Weights of a small CTC audio transcriber: 2.72M parameters, norm layernorm.
Rows from block 6, named by matrix and row number. Rows with one number belong to one neuron. Each number is 128 + 24 x the weight over its row's rms, rounded and kept within 0 to 255. All counts start at 0. Numbers have three digits each. After the name is the row's rms in percent of the matrix's.
# gate: MLP gate (model.blocks.6.mlp.gate.weight, 384x192), inputs 0-191
# fc1: MLP up (model.blocks.6.mlp.fc1.weight, 384x192), inputs 0-191
# fc2: MLP down (model.blocks.6.mlp.fc2.weight, 192x384, transposed), outputs 0-191
gate.69 103:136131144121128112193138104101149106153096133108114106114106127115184135144135110081102131110096135133148110137122133096112142126162069133148113101129113118101125123131137150131106116153116133103150110139112094116144136144162160123122103113107099134126152133133109097133127080075157148145108103140142082124125122133099140098131151123174092145134114120110171128147158097156127130114115120123094153123142177137109155150180119111145120149069086118151129157151146106129124123193135150119149112145176119152148090132143086142154098140183166123078161146140079134146114168155129165117
gate.70 097:116138111122107105147100133129088127108155153169090115107109121128156120182089136142161106114175150098176104137131127128102126132127136133123123130157148121141110121136151106131112139122139139158141105058152116151128099112086150147130110121140104112113076118125139107085142112160133159171124116091088180135121117159170157091129161139111171139134116121117147111106147117082174161142139129115120085172126116135138089109152103135128122154141139120158158138078122130092142114129147123132138117110114106118166178094074123081097166128126148142127126080171146146137153164144131104139
gate.71 101:094131113188143140163091074113130096113106145178121152136133122107110150163139156148110128114136174119111132108119115139122148111130111131128140109185107131127118130125149137137114097122171099173109111089093142096184137111119121128083140157106122127136134162122133148151143136168113123131179130125163117137176124147108099158102109089141104129149097151123070114168119096145130162125123140128078158140142167112121105122093156109138143150132114148104148130105152132112118074106101135139119123178121154172171159090116134109124131095137095085123122119090165121113134095136100151132
gate.72 100:095179098119133156121108120130141119129133138113123080101177132124131083145127111143136108196147154098131141127118131143164149144134076121121114130147138116137138134124137145139132103090113097128109092119135177126133080120134114134145168105128118161148152160120095114143115144145136125090168124105102125129113121157108080169144080102125143095179131145135133101143120106124093151142134104164151131087125090150096135108115087183151143156139123099126134119162084084155149129135123100104148127095102122101111154158169125133146138147116148139193095171133154152139087107161148114141
gate.73 098:156101090104113116107130100126163128142113153099132099138135132123078148117115161148104125125127100139111082107111107083127139108135071112128099123112154119083151127137115132108122120082114135112120131145158145122121169110130174134090103103132138114171134117083148106116148100154101149169139124112145173169171121135111169125095130150133132136114124098154155152157135087098148168119153106116112156187127113107155102116128126131145128128065135111151125131156161169108150090137147143128135136087140160114124129172148153138091141156089155165108174171125174123132118132150111157113
gate.74 098:087109134126138099121128130115141128148134128114140112107133142131113172110157141150146153151143122158171169157162122157134095071105175127153144141126125162150154136117130119128120141167136146116127113102136123108103105143131127137139151123138117088107144147116118067143117104119106140103104179137121090140108136113096121142159131157083121077090127123063127139141182124114149113119101145157130153126130146133128075122098164117147109207115123148175124080135104117145115106131092169123120085114155126111095154119126083132151175113129140094130087101157130119138168138111171139125
gate.75 098:098131130152106089162153106077157098182141118123135132121164128139131168173058141106123118140112146126123142125123132102132149131125113141171129127119100099091133075140129099145130137152137173130086152125182127094142138101101143109085141091096111128110146106123180114124110135150103117167167119132131128163158116125154100132148117085118101099136132140144097121117154147111180121143110140130130169144109119151110156130145173094154113146120115142185116100154093132111149102138146159160151107126120105081149116098162103121131133135139133140144105136099158126083120089142143093093
gate.76 102:126162092108091125118142104104130066131099109144075106144092133090121101139148101168153118126078171178153136141132132130120140101095096111146108148110098127170177111104153151133111149133132129157152121102101127112131179130127104149177123121146142136113138159147146092140088117156124140144116077113159180111103130139141145118116122160125142119147139102137151133123111114163106105182177119162148138101138093095146110128141114101157127137106101122113159098146154144121174125149079100126150114154098131122128120063150124090132144118140153119115137114112099143143113152149135086120
gate.77 101:139140134152079144086132096152131134149105107169147138136103129165164102162137133147142144125139166128161134134115122151114106135057111149129120100129107173095147118088117147090130137116125090107176095122083129150100119132159095130147140091138125124141100121122141090125112126124136080126165133070123112136113150148111123123123160113170150139119167146097141128115123143148162120132174088173134147194146131132112143123107082121145164141082113125131128123125111111120137150095119162144131126126161121091110128142144086148133136105171080140090132137131121084160121131128087108186
gate.78 102:133090089124098176136106125116149178132109136148140090128148140115144098109116089106108137073124115143135174168125177140137102137128142126116128128155138106156128106152165139157117165122146160093079139129164155064157122147120127122153122137098114078154110129180139122167140083134134145125137152127109132142113104119128109123099118142108089138112099141140095172091085126113165062101148097151085133083129137140130115119128138134138147123119128158157129085102117138127137163149122083148150136113128131109142166127113158112141102152134127190117137131170122077121127142107117122113
gate.79 094:118121117143072122097141142141115093124107160140153122142115143130141141111121135096154121132124117168154166124105116159113081118153117154077162146127150149126118162143105186137113097142151133138116142190119148193092172131128108148110129127128137119101187155119132139126109130167104099125094147129148124106125140125145101133107113108132134140151121141107111128135174150142150107116147090121128126110163154111141134072143153107125136129157128161141150074070116120097134114114106142124133134168082138132159114047147112132115146093093144164110147105129159152123125094162135081125
fc1.69 093:135149114164132136126169131137095102116140114091159137148129137130121162111142073137096131133133143095119116124158163119141099146111138092120116102170116127093149108140100113151161132136105129084173102131110093094152117107138113149151139117171065146144136128129122114141146065121084107156136113127129145158130135139089138137118098159140164173090130170113130126144145128126145131142145152147086086088149153157126113105152125131145117170078080165119077125155132120136133108100142111131153122129146108124162097186115088111113151118138155141128177132139099083130127144105126109176
fc1.70 101:154129127133110143150134118108115119169137089144136113132081174152121141156118113152134106116141173161126171123143117161117130130090109117096129084143140125130101118133088111105123097093142118119099129124130131128134137139097113108148121142115131129136120159113144162179115138139125128160140147125093137058103114108162127119122117113158131159132127114153121063147164071179122099140108131133202140138141079125118118133138090152171155137146149102121153106127114125144132127125157114089117121164117138132163128110109133096123115086132128109162177075119082212101132127128139136102
fc1.71 101:149139116138104138116109148113130159143117147144132103150117091141134146145106123115113105099094147131115118106131195093115136143173080133108167109181132126123085163128158127143136147142134132090113137093142107126149121169101106125134076083130101104137145127145098159147134138128098147121165118147123167166095196123119114107146151116121146149116115064135148140159134123148145103113154141181139111128168177132134130172145137091119094108129129097151118135161195150118150145096086154133146140092101143132077114121121130165097142142120118103148115112088104129111147153130118131105
fc1.72 100:148087194136131144117127116124156112143144122142114140103137130105101107085162101090143146128126121193139134115150108117104088115168134135139125118134126120063119099152136122091087143122107211121158160163135121119123111136123140104091137137088125156110128127125124151093093107091117145110130128135115093146159132143155144154090176104112135158122121147130138094112166164130150126094141089161085113120095178115138161118162153106152128137127141118124145145108145163124124121177154144112092125149136115116117100091130130160086130163144092126137141154111119093122181133146149140105
fc1.73 098:098159116152085116137096161111083144087143095168118147119098142077099087119148118132130100164121089144124135169106111143136128164136093120109110100148162130141116111148115094101167110158172154154129165106113116108129117139144130120086133160109110146163123092125113144123093111171090129146152132178103110135109160135163107132129144067094118122127107124129134156158132150132087169127153160176120135145126100132148138125142105118105153106106180147099114122178131088098127120118175122093130124118126156139132115144128101161118141128184114175109134131100152113121146133136125115159
fc1.74 100:139120125138103116156111122150100118125152111091112149128092139115124150106102149144139197107127115154187074144131145114156108135094108077103085154133139168131146133152134072123112179156111132162111157118124160060123112113133103094114153129142177105099118122105110099124138189132128129141172136138138150108111127117127109139137127140095151120090087169127162198117125127150105129088146134097109128126122161140154160130134150089167159155134158113149106118109152061161119098114132097136125120120128137139155113110144098134123148142132147105110143122140122119121141160123150142119
fc1.75 095:136143176143133119099156164101103093098115143145122138165112170128101109201163132110131096138118131142127160095146149082137135134144115147100118134082102129071119103129159140110157115110170116098083099149139129159176127151145097114119108112169128153136140145164114178143121149122128156141097141160171154149154134084110071146147080162106139157094166127120104143127142127146115087122139120117141151160123119109125139153102130129129107114148130102121144108099129114177106169151107141121146129146085107105112109126106137125118127147131125179120093088117172114132124094128135106139
fc1.76 099:099111130123094126138133076122090112139117157090148130137139121134098131164116125103120174123049088123127135161134125126146126114160122153136147179145145137148154173136119173116118092076115129152130168142126116118095110151154069139129096122077099130104147153117172061107138138188134123113142103095129140145173136118083138130131157145127106143133137153103132141143157121121113160164146105158138134154102094136110108099159142132100154096155112132112176142115124130136133133134143165110098134134159104115127133104142126143157129141110113136149098135095136077125175138136166146107
fc1.77 100:085146154176128132127136135127096093136092134100140120155124119168192175169145110105128105131158131115146102105130084137178176152112140098105105137116138142108149104130145137127100085132085110095154121117117125156146113099133127177129100112122125156136114101157095147132145120114132139109124118179136113168107138169135141123113165147111139183166136154169138124112172129136131148176123101111135141114141075139140165113096116099116147083106145107138135106149157161116145082135169084150139111141132098110125097108079112116144098115122154138111113122165110114138138125167114126100
fc1.78 098:130153111162128114110113118091141148130065124151074079141087089118167151109150084161126135112116151139124194157092118121114153119122149145185144137099116151129128127141138135146135115117111162122125137117164130110110106113122135122165146182155149128152126142127108138159153153099131143121139138097094152120151105113117136124126093138124128130116145096093165136108097120145128102160128120134099133127098117159152088076145160093106145148145104128140113133128140136133136151108130120122110112146142158145154153127086154110145080123154097072141149075201166127153156168118154101135
fc1.79 094:125138148118101166101127159150090125138142120103111108120118128161085167119087142143125108115152129087159131122110151169135132065134113153133151122134162162141094124142140181121118122130125126107135170105130141169157090094134134144116137116130171091124131096126133131091124105156141131104116144184145119113185113125084134145136158154147122110145074136115107137120138098135105126108155139118157102082135125123139131143117132164129087131102106095166159127116102160107152124096166191103109143138072125131138120151144125181141135123110129121152123095107098168099153122091123112186
fc2.69 101:147113116142110127121115091132163120151099148128104099135103113123104132149149080148097112108141149111145088138120108120114077143120119191100171129089127075118138090146132131153118127100096100106176119124166147107142159163116142120110181153142149094139130120139131139113095123119115097147136104134110123143108094144153089080123148158149175171113084125155129093111157145158103091085128091108156149094112154151130165130126142088162094159164147109126171119123112095129096133126142149122146090118117123126124077132103117108099138139113102125139116135135139096132088102088109106125
fc2.70 099:117157140088125083120139149103166142144127128163130132153112140117149123132135107150100086118126123114113135169104086164147151103121135118129156125103135150138113093139171135168140114111133152111158095127083135101160128136142131128112131116120138098089126151185148164120112144102096101129136112136130124105115174149105119152158115127095143136149124112085111123095118142110117142121103071154207164143152115176116138137208180091118093124137116140077135142152130130088100148140119151185099092140150142133115127105093149102123122148103103122124138156106116108111140137114123166117
fc2.71 100:162127104111160132136142125146118151137147144152086166092124163072160165134097186163158125163143123162116142114115139117125121108143142141151112122169143099124104119150110108115109132132142147144120115134136121116116144083115169132113111115146181149107150127132167105170129139158103140132123086133108164123132147141136112114167112160088143120107177147124116088100107108175123109170148157144129134102137126137182162157139129087151099091151120092141096148139100176137161126102102107106145118102115153166130121135118154183141170107085157156112160122155136113135126165108151142134
fc2.72 097:134108161140093119103145116091116113161128105164111094147154107171125133151170161182128106123168115142099119119119091147091184125123135143100105083119163118119112143151137099168137127101152167145143130117154127121101142118169132110135167139096096106111133099151118133086141132144105147132139115113099156112123159107125099146106124144091153116136130120137174142151115129127132113113179149136170124077093148120102128140123067134088164127151121124118145152128110120108113122143161122144148146131100143143086194101141129093174114128143149131071127058108135104132116117113119144141
fc2.73 102:109157129091138084132156136142134098114154081155127104106159106111162127133159129128146120153165111128157149141102148086150118155150194115127153113119110151120137129142142129151166163103156132115163123140092128137082156132128136144103136120107178117145127163136157141113102127141160146146107136144134145080114128140128112155085113129104139093161165129129139154121154169102128126084142162127139134116168127065108109151152094136149157119143170139172129141108109157129139134156111194155091127141112136128164129088143121124131150094095122145100110115146126147103182163176095106142
fc2.74 097:144116117163120149131115117106060121137171092092125114135108095097165162092116120108109117109109146087148115155120110135131132100101117153154143100087113143164143114147144147113117076139120126129127156115152125119149098166125140107082149150163150138149119135083115123116146158147167142106118144178088146099090123082109132113131094108109179131139134129165139121123100142170114123145140086128155120147123160185180116127148110158168192126101118124106089116144112105155132106088154152126133126133109133113161128150094139135185138124127111093152135127104149128120127111135143087142
fc2.75 097:102138157159130132112170153137185137130135136163151110122115158140124157103139124142122123137156134140104133132167111137178104114131184104160149117114131145136099136142168149136089141124138103083121125130133149119148103089139123136118138130136155122128116129099117117127125092106088082145114096131145152136166118114107149123143099096156114112098119123144123057123089094159165186102114124158139131137146132134095110130161114144153089094141137082109140089157141112111161145130078125107111130115111144170098130157130163155120148133122165130123200113139119129149161180148086154083
fc2.76 101:104110073177133140123098136142146037138158116119134120115118105119116155133153080113111140139142121159119152106088113105147107141152151126131092138149106159169132115101134084131163144082167124134134120093119164114152147114089160118147109140084133105124101145105152125107112125087158160100146152148098164106111147155181128147145120155167177146127162102159142166118133127140110138123141112150117168182094118122101134128139131100108126104148100131099134143121118153122143123148116156091134145137094098131101127084170082150133096139126129112114130159113137102132159126169129117117
fc2.77 097:116078120104155130116105122131146181125138133189147089125139136086127123130138157136091153159124138127137163100124116147096140107081112138108096097120123098072129132164140095128122115118120108118134164120144140086140104117118110159131103144163107177133112142123128118122161114137125114175149161134101080114153169162095134153124163159157086139139128142164140126100128141147110156097178126119110133136111118162103143122142116118108106152124131138159117154109129134162125157127141141136113085143114116116089133095089145161164123115114111123115084091134138144159074100129103114213
fc2.78 098:113140135108107168121083083141152137146164127116145155100128159135110132127106094100146098136106144112124129100176115166137155105150115135068102117127152133131125128146155167138149112140129171173137122129156106160115188158156130163109126128139171154127146127124153130130064139127119119113157141168118143130147121126107134126143123134137100134116157094144126134113141129142132143082107163140096124124104155182125093110170125090133182151128120130203115132113121171156089142100112122094171133145106122148180135114110139125179128102141123149120110128127161095125090136150134075115
fc2.79 099:134204122094143156125124097163135107104102113119082129133125106184105118080088145129115112144098094123126122134144160140136127083111166131134137144113100131105127113136172159160150115143128136145109153138095113068107184130087144158126151177157092117120127146140120097166106131114133154143144133149056137133109138131136121137193121169148124093138117140096098128166130159122162194156145109129152143151149113143134105168109107127130119099132118108149103155150155104136101135149129121146132121160124170136109157119125156148125136112091132114136097144149139165112103109128113126111