Rows from block 5 of a small CTC audio transcriber, named by matrix and row number. Rows with one number belong to one neuron. Each number is 128 + 24 x the weight over its row's rms, rounded and kept within 0 to 255. All counts start at 0.
Before each neuron's rows are labels from the 100 clips, of 14976, where the neuron reaches its largest size: "strongest on" is what is common among them; "loudest" is the band of the loudest frequency at the time of the peak. Only what is clearly more common there than usual is listed. The data: read English sentences (LibriTTS-R). In brackets: how many of the 100.
# gate: MLP gate (model.blocks.5.mlp.gate.weight, 384x192), inputs 0-95
# fc1: MLP up (model.blocks.5.mlp.fc1.weight, 384x192), inputs 0-95
# fc2: MLP down (model.blocks.5.mlp.fc2.weight, 192x384, transposed), outputs 0-95

strongest on: voice: male (75); the word "mrs" (31)
loudest: 4000 to 8000 Hz (66)
gate.201 [142  86 127 134 153 154 125  97 118 125 110 157 127 126 153 143 153 126 174 109 131 171 103 101  68 158  74 101 131  84 112  92  87 146 136 123 102 123 134 135 155 143 200 104 145  85 115 100 123 137 145 113 135 171  99 128 136 157 132 157 123 115 113 141 123 129 126 133 132 162 131 142 116 174 134  66 135 111 143  80 132  97 127 157 130 144 136 137 110 126 121  71 122 176  93 171]
fc1.201 [125 121 181 115 181 135  97 100 149  95 112 140 139 123 126 136 101 159 152  97 169 143 164 122 141 127 130 147 161  95 120 103 146 144 140 123 171 134 172 107 155 153 114  74 172 172 154 132 124 126 116 134 152 193 127 141 121 127  98 121 147 147  93 147 132 131 111 121 118 118 131 129  68 114  95 164 136 100 152 102  79 121 123 108 164 121  77 118 169  93  99 163 108 121 143 135]
fc2.201 [136 123 148 109 175 124 162 141 126 121 142 152 125 126 136 187 107 136 124 158 126 128  90 147 142 149 107  98 141 124 138 166 101 134 152 157 152 120  66 132 171 165 172 123 135 102 140 113 126  97 114 120 142 107 111 103  73 131 111  87  86 124 154 150 134  97 123 128 122 133 147 128 110 154 112  94 119 149 166  93 130 100 139 115  99 165  85 126  97 122 118 131 152  91 102 136]

strongest on: voice: male (73)
loudest: 500 to 1000 Hz (40); 250 to 500 Hz (30)
gate.322 [ 95 176 153 152 132 163 117 153  97  53 147 129 164 123 141 180 143 139 152 138 158 128 118 150 137 126  99  91 112 147 122 125 124 128 127 112 151 159  95 171 184 151 183 132 117  70 110  99  87 139 115 119 106 126 101 120 121 112 154 142 108 120 106 149 118 134 133 177  92 155 157 116  87 146 108 132 138 138 111 117 118 156 126 125  96 131 147 114 137 142 139 150 162  72 143 151]
fc1.322 [110 133 129 126 184 114 114 169  98 137 155 137 168 105  84  96 138 137 145 139 171 139 124 139 121 115 127 134 169 119 181 117 134 134 126  74 116 149 121 140 155 121 153 112 116 116 157 121  92 158 130 127 118 120 146 128 123 116 122 105 173 178  98 175 123 145  99 173  96 118 141 177 125 159 128 157 137 120 121 137  84 134 144 143  91  94 148  80 109 151 136 147 134 121 187 152]
fc2.322 [104 132 180 125  76 140 169 134 122 104 121 143 128 104 168 133  92  92 122 171 132 114 171 111  89 137 135  71  97  86 123 138 130 135  97 130  97 113 147 100 139 117 143 115 113  96  98 146 148 121 109 134 128 169  84 156 171  68 136 146 157 121 151 167 134 168 137 112 109 101 142 112 140  98 139  86 136 165 127 145  95 152 147 115 140 146 127 167 132  74 107 140 145 149 110 154]

strongest on: voice: male (73)
loudest: 2000 to 4000 Hz (31)
gate.52 [159  87 160  94 192 141 136 135  67 117 139 140 119 148 143 117 115 144 147 101 124 120 126 135 140 131 105 118  68 140 125 165 135 140 189 134 114 106  87 132 149 133  90 135 193 104 151 107  77 111 146  92 114 156 118 122 147 104 134 115 122  92 150 104 112 148 139  88 155 129 113  94 122 185 139 151 129 149 124 131 157 145 108 139 139 119  97 155 131 144 164 142 109 102 147 126]
fc1.52 [127 131 140 135 116 143 127 123 120  98 124 136 119 109  83 132 144 147 107 111 132 147 157 149 146 142 159 162 154  99 129 142 147 145 125 110 118 114 141 107 115 117 132 129 143 148  88 169 105 159 157 136 108  90 109 178 153 110  67 150 115 146 118 100 147 179 157 130 129 126 117 111 172 150 170 125 134 114 128 144 147 167 140 104 157 140 122 125 146 113 142 140  95 152 114  99]
fc2.52 [111 120 132 110 103 126 142 174 145 138 112 159 153 139 154 123 105 111 122 119 116 134 117 158 124 142 136  92 139 150 178  94 116 117 122 159 144  91 149 169 123  88 121 140 134 135 152 132 125  55 165 145 127 172 124 102 142 131  89 124 114  95 103  85 169  80 125 126 131 131 124 129 156 182 126 108 175  67 173 107 131 147 115  88 166 154 114 166 143 108 112  74 115  98  96 128]

strongest on: voice: male (84)
loudest: 500 to 1000 Hz (26)
gate.58 [119 140 184  92 131  97 157 104 140 125 128 115 156 167 151 107 161  79  77 119 134 138 100 120 129 135 108 130  96 147 167 116 159 154  81 164 165 106  87 120 141 161 106 115 118 136 141 155 147 125 112 152 135 146 146 137 161 154 123 104 153 152 103 108 132 123 139 153  93  76 121 139 127  74 121 136 132 198 128 134 120 149 153 164 120 137 135 137 137  96 134 144 183 129 132 151]
fc1.58 [132 109 204 141  71 184 113 147 161 116 129 132 134 112 104 108 151 142 151 124 171 138  90 114 100 150 161 128 103 136 101 132 125 143  96 167 121 129 132 114 171 130 115 124 107 108  86 160 117 158 120 145 102 127 122 173 121 109 147 117 140  98 171 127 116 137  98 152 134 136 118 145 140 131 154 114 114 166 125 112 139 116 111 144 135 102  90 152 140 141 111 162 142 137 150 196]
fc2.58 [106 179 112 109 124 138 113 129 154 125  95 151 116 124 149 121 151 144 136 143 139 100 148 115 108 132 133 163 134 156 149 127  87 182 163  88 150 168 112 104 139 127 111 147 122 144 149 116 106 117  74 141 133 148 115 129 128 160 140 126 133 126 140 133 129 158 109 125 125 131 125 153 132  87 130 109 189 103 141 112 164  79 127 125 109 124 105 123 102 108 105 140  94 134 111 162]

strongest on: the word "time" (38)
loudest: 1000 to 2000 Hz (30)
gate.313 [148  84 152 134  84 134 114 127 149 115 118 138 101 137 115 164 203 180 108 118 160 115  96 135 163 153 108 163 106 129 132 154 144 130 128 100 136 130 126 144 156 114 107  93 114 168 102 115 124  69 138 118 160 136  69 144 154 139 149 148 143 173 182 118 111 143 126 150 122 138 132 142 101 113 114 150 162 117 109 128 108  96  96 141 134 182 108 126 160 161 152 135 112 127 165 104]
fc1.313 [155  75 116 144 104 137 150 124  74 150 111 178 164 128 125 131 118 107 132 120 137 137 145 152 139  99 143 151 131 126 102 143 127 132  95 129 121 133 146 143 103 142 113 126  90 144  92 162 108 132  95  87 138  83  90 140 142 158 131  75 145 133 133 129 118 126 103 161 136 156 111 124 128 169 136 120 112 126 139 154 113 121 164 115  99 170 138 119 168 135 146 136 106 133 128  98]
fc2.313 [125 129 142 144 109 124 127 149 138 137 100 106 149 119 132 119 141 152 148 106 137 146 170 115 170 132 128 157 112 155 108 148 151  89 147 123 148 110 156 158 103  80  65 132 135 123 118  96 145 125  91 123 141 133  98 106 147  84 117 137 161 130 140 129 170 152 130  96 124  79 148 128 125 173 163 154  92 129 104 119 102 146 147 148 103 118 137 137  71 106 137 134 127 136 114 116]

strongest on: voice: male (73)
loudest: 500 to 1000 Hz (47)
gate.245 [140 117 168 128 138 102 140 110 141 107 169 116 134 130 142 139 164 154  93 102 126 133 136 157 132 119 124 136 123 124 132 129 139 140  92 101 175 131 134 131 124 168 130  85 165 140 129 160  99 110 172 133 135 129  93 109 155 139  88 164 139 155 164 134 110 120 159 147  99 130 159 143 132 139 130  91 146 140 165 115 123 134 120 178 144  97 127 125 131 120 196 151 105 121 157 105]
fc1.245 [ 77 134 157  93 177 104 145 132 153  95 132 145 145 147 118 155 133 117 150 102 107 118 124 142 149  98 144 119 162 145  70 112 117 127 139 115 103 111 115 138 115 101  98  97 109 179 153 120 122 105 115 159 110 128  89  83 139 140 149 145  81  99 137 138 109 140 127 147 132 140 170 100 124 160 142 117 165 140 133 115 116 120 130 119 111 123  71 133 137 114 148 130 149 115 147 128]
fc2.245 [131 152 111 181 145 109 101 141 114  99 126 152 177 157 123 130 120 101 114  89 116 169 125 121 134 155 119 133 112 150 124 189 157  98 132  89 160 117 125 133 131 154  90 164 142 110 127 132  75 123 133 142 152 136 144 152 113 129 114 121  99 125 179 117  94  92 128 133 113 157 141  84 125 117 133 123 128 116 110 143 158  98 137 105 123 129 178 104 154 145  74 130 137 168 146 109]

strongest on: voice: male (74)
loudest: 250 to 500 Hz (41)
gate.153 [130 146 160 158  98 119 109 130 106  72 171 167 143 124 144 119 126 100 103  80 159 135 113 149 139 104 163 115 117 118 117 135 166 126  98 124 104 114  98 150 118 162  75 109  99 136 145 151 107 116 128 156 181 119 111 130 136 160 108 129 101  74 160 151  86  98 105  91 151 117 129 145 115 126 134 115 114 104 143  82  84 121 148 104 127 121  87 128 122 116 144 112 148 153 123 140]
fc1.153 [142 134 122 166 156 133 106  97 127 128 146 144 136  80 178 110  76  66 100 115 135 106 146 106 108 101 124  86 123  75 120 103 180 119 146 110 120 125 109  91 137 122 137 134 114 139 136 127 128 130 121 112 130 135 131 103  81  88 117 122 142 123 145 124 101 135 127 135 125 131 112 151 102 139 114 141 107 154 145 128  84 179 108 154 200 148 138 130  98 117 167 148 142 152 134 125]
fc2.153 [145 129 138  98 118  98 123 130 140 130 105 145 136 125 112 123 124  56 150  91  83 122 159  97 100 160 125 126 104 105  92 160 124 115  86 119 126 124 163 123 119 134 132 186  63 124  69 142 162 110 128 100 151 155 141 114 118  98 104 144 102 125 139 117 134 123 117 136 139 122  97 114 164  87 151 106 109 143 104 125 134 104 114 115 119 144 155 134 165 141  65  94 115 149 123 112]

strongest on: the word "not" (32)
loudest: 250 to 500 Hz (33)
gate.14 [133 192 124 126  87 123 153  86 118 132 117 171 129 117 116 114 139  89 144 117 155 112 134  92  93 119 111 131 157 144 153 164 134 125 134 142 100 117 145 135 136 103 128 119  67 158 109 114 106 143 133 195  80 156 131 102  64 154 158 107 142 148 123 120 127 131  99 128  90 119 143 101 141 149 113 107 151 138  95 148 124 136 160 114 104  59 111 133 156 110 141  80 108 137 133 154]
fc1.14 [158 138 107 171  93 123 146 140 118 133 117 113 116 125  27 154 110 163 115 136 105 106  97 149 105 141 113 155  89 132 117 145 150 127 110 130 119 131 151 151 105 143 128 108 117 158 140 140 117 163 120 138 102 142 106 131  89 140 139  98 114 142 125 133  95 144 141 156 146 144 129 149 187 186 154  93 157 123  86 151 134 115 111 108  69 147 110  98 129  96  97 142 148 152  94 166]
fc2.14 [120 129 147 109 144 131 132  84 111  97 173 122  94 126 138 112 111 147 120  86 119 140  71 166  99 128 124 116 176 157  97 130 134 133 131 142 185  91 149 152 113 146  71  86  91 106 154 147 103 119 163 132  83  90 109 107 148 114 147 146 158 118 115 132  80  78 130 135 149 114  83 135 128  71 117 145  98 132 129 154 160 159 137 177 121 111 143 123 137 127 122 139 141 120 107 136]

strongest on: the word "such" (33)
loudest: 4000 to 8000 Hz (29)
gate.349 [ 91 131 153 128 175 126 129 116 105  89 116 127 119 118  95 147 129 185  97 115 131  91 124  86 115 166 136 131 107 140 135 136 147 171 109 125 119 110 153 158 144 100 108 168 146  84 109 117  65 163 162 111 140 127 124 107 127 119 114 128 140  82 128 137 128 144 145 144 109 146 162 121 142 118 134 141 127 126 157 128 120  82 127  75 127 147 136 134  92 119 146 151 152 152 143 111]
fc1.349 [119 132 112  92 154  69 141 144 140 144 104 168 123 132 132  93 158 166 128 140 103  87 137 134  95 129 113 111 150 130 108 116 109 138 116  96 166 138 126 115 159 148 155 185 128 111 129 119 129  75 119 132 139 127  89 126 101  98 162 105 162 108 116 142 191 110 125 113  92 117 138 143 119  89 117 118  88 145 132 151 180 154 146 129 174  85 130 159 155 157 142 118 122 121 135 124]
fc2.349 [141 126 120 102 145 115  80 163 116 129 112 136 140 140 139  92 114 114 148 126 116 162 119 163 109 128 177 153 115 138 126 128  98 141 116 130 136 104 125  88 111 106 150 139 145 128 139 116 184 106 150 129 130 108 110 101 140 144 144 120 135 137 110 143 110  56 127 113 106 112 143 144 109  98 133 116 109 159 143 117 110 151 122 120 176 164  89 107 109 114 136 161 142 148 117 138]

strongest on: the word "i" (48)
loudest: 500 to 1000 Hz (44)
gate.363 [111  96 121  78 104 121 132 120 132  84 156 137 131 112 153 125 129 136  92 145 105 112 122 127 130 113 125 162 114 111 148 111 149 122 124 137 118 115 156  80 162  99 131 118 138 131 124 134 147 105 124 147  94 150 144 153 116 168 163 156 102 154 113 186 144 119  96 138 107  93 115 122 117 169 127 123 111 137 149 163 131 106 141 141 101 129 151  68 117 118  92 115 162 100 140 129]
fc1.363 [143 142 151 152 140 107 125 119  92  99 138 136  88 135 158  94 151 125  71  89  98 109 147 108 102 118 133 162 124 141  80 102  94 106 123 145 136 155 109 126 130 119 124 130  99 131 122 136 118 128 162 148 103 115 153 151 136 150 140 161 146 124 132 101 132 151 144 149 170 119 162  95 159 107 119 129 146 105  95 135 122 119 173 138 125 124 110 139 111 130 130 154 107 130 140 186]
fc2.363 [134 118 172 158  89 130 124 168 134 153 112 124 101 120 111 156  93 126 175 120 123 159 122 107 146 108  97 111 170 106 119  87  65 114 142 135 174 146 133 161 135 161 118 129 141  95 113 132 113  91 144 113 136 147 111 115 116 105 131 112 148 142 111 106 143 128 111  84 131  93  93 144 133 157 117 104 142 107 114 119  78 165  99 121  80 119 111  84 125 145 159 120 141 127 149 132]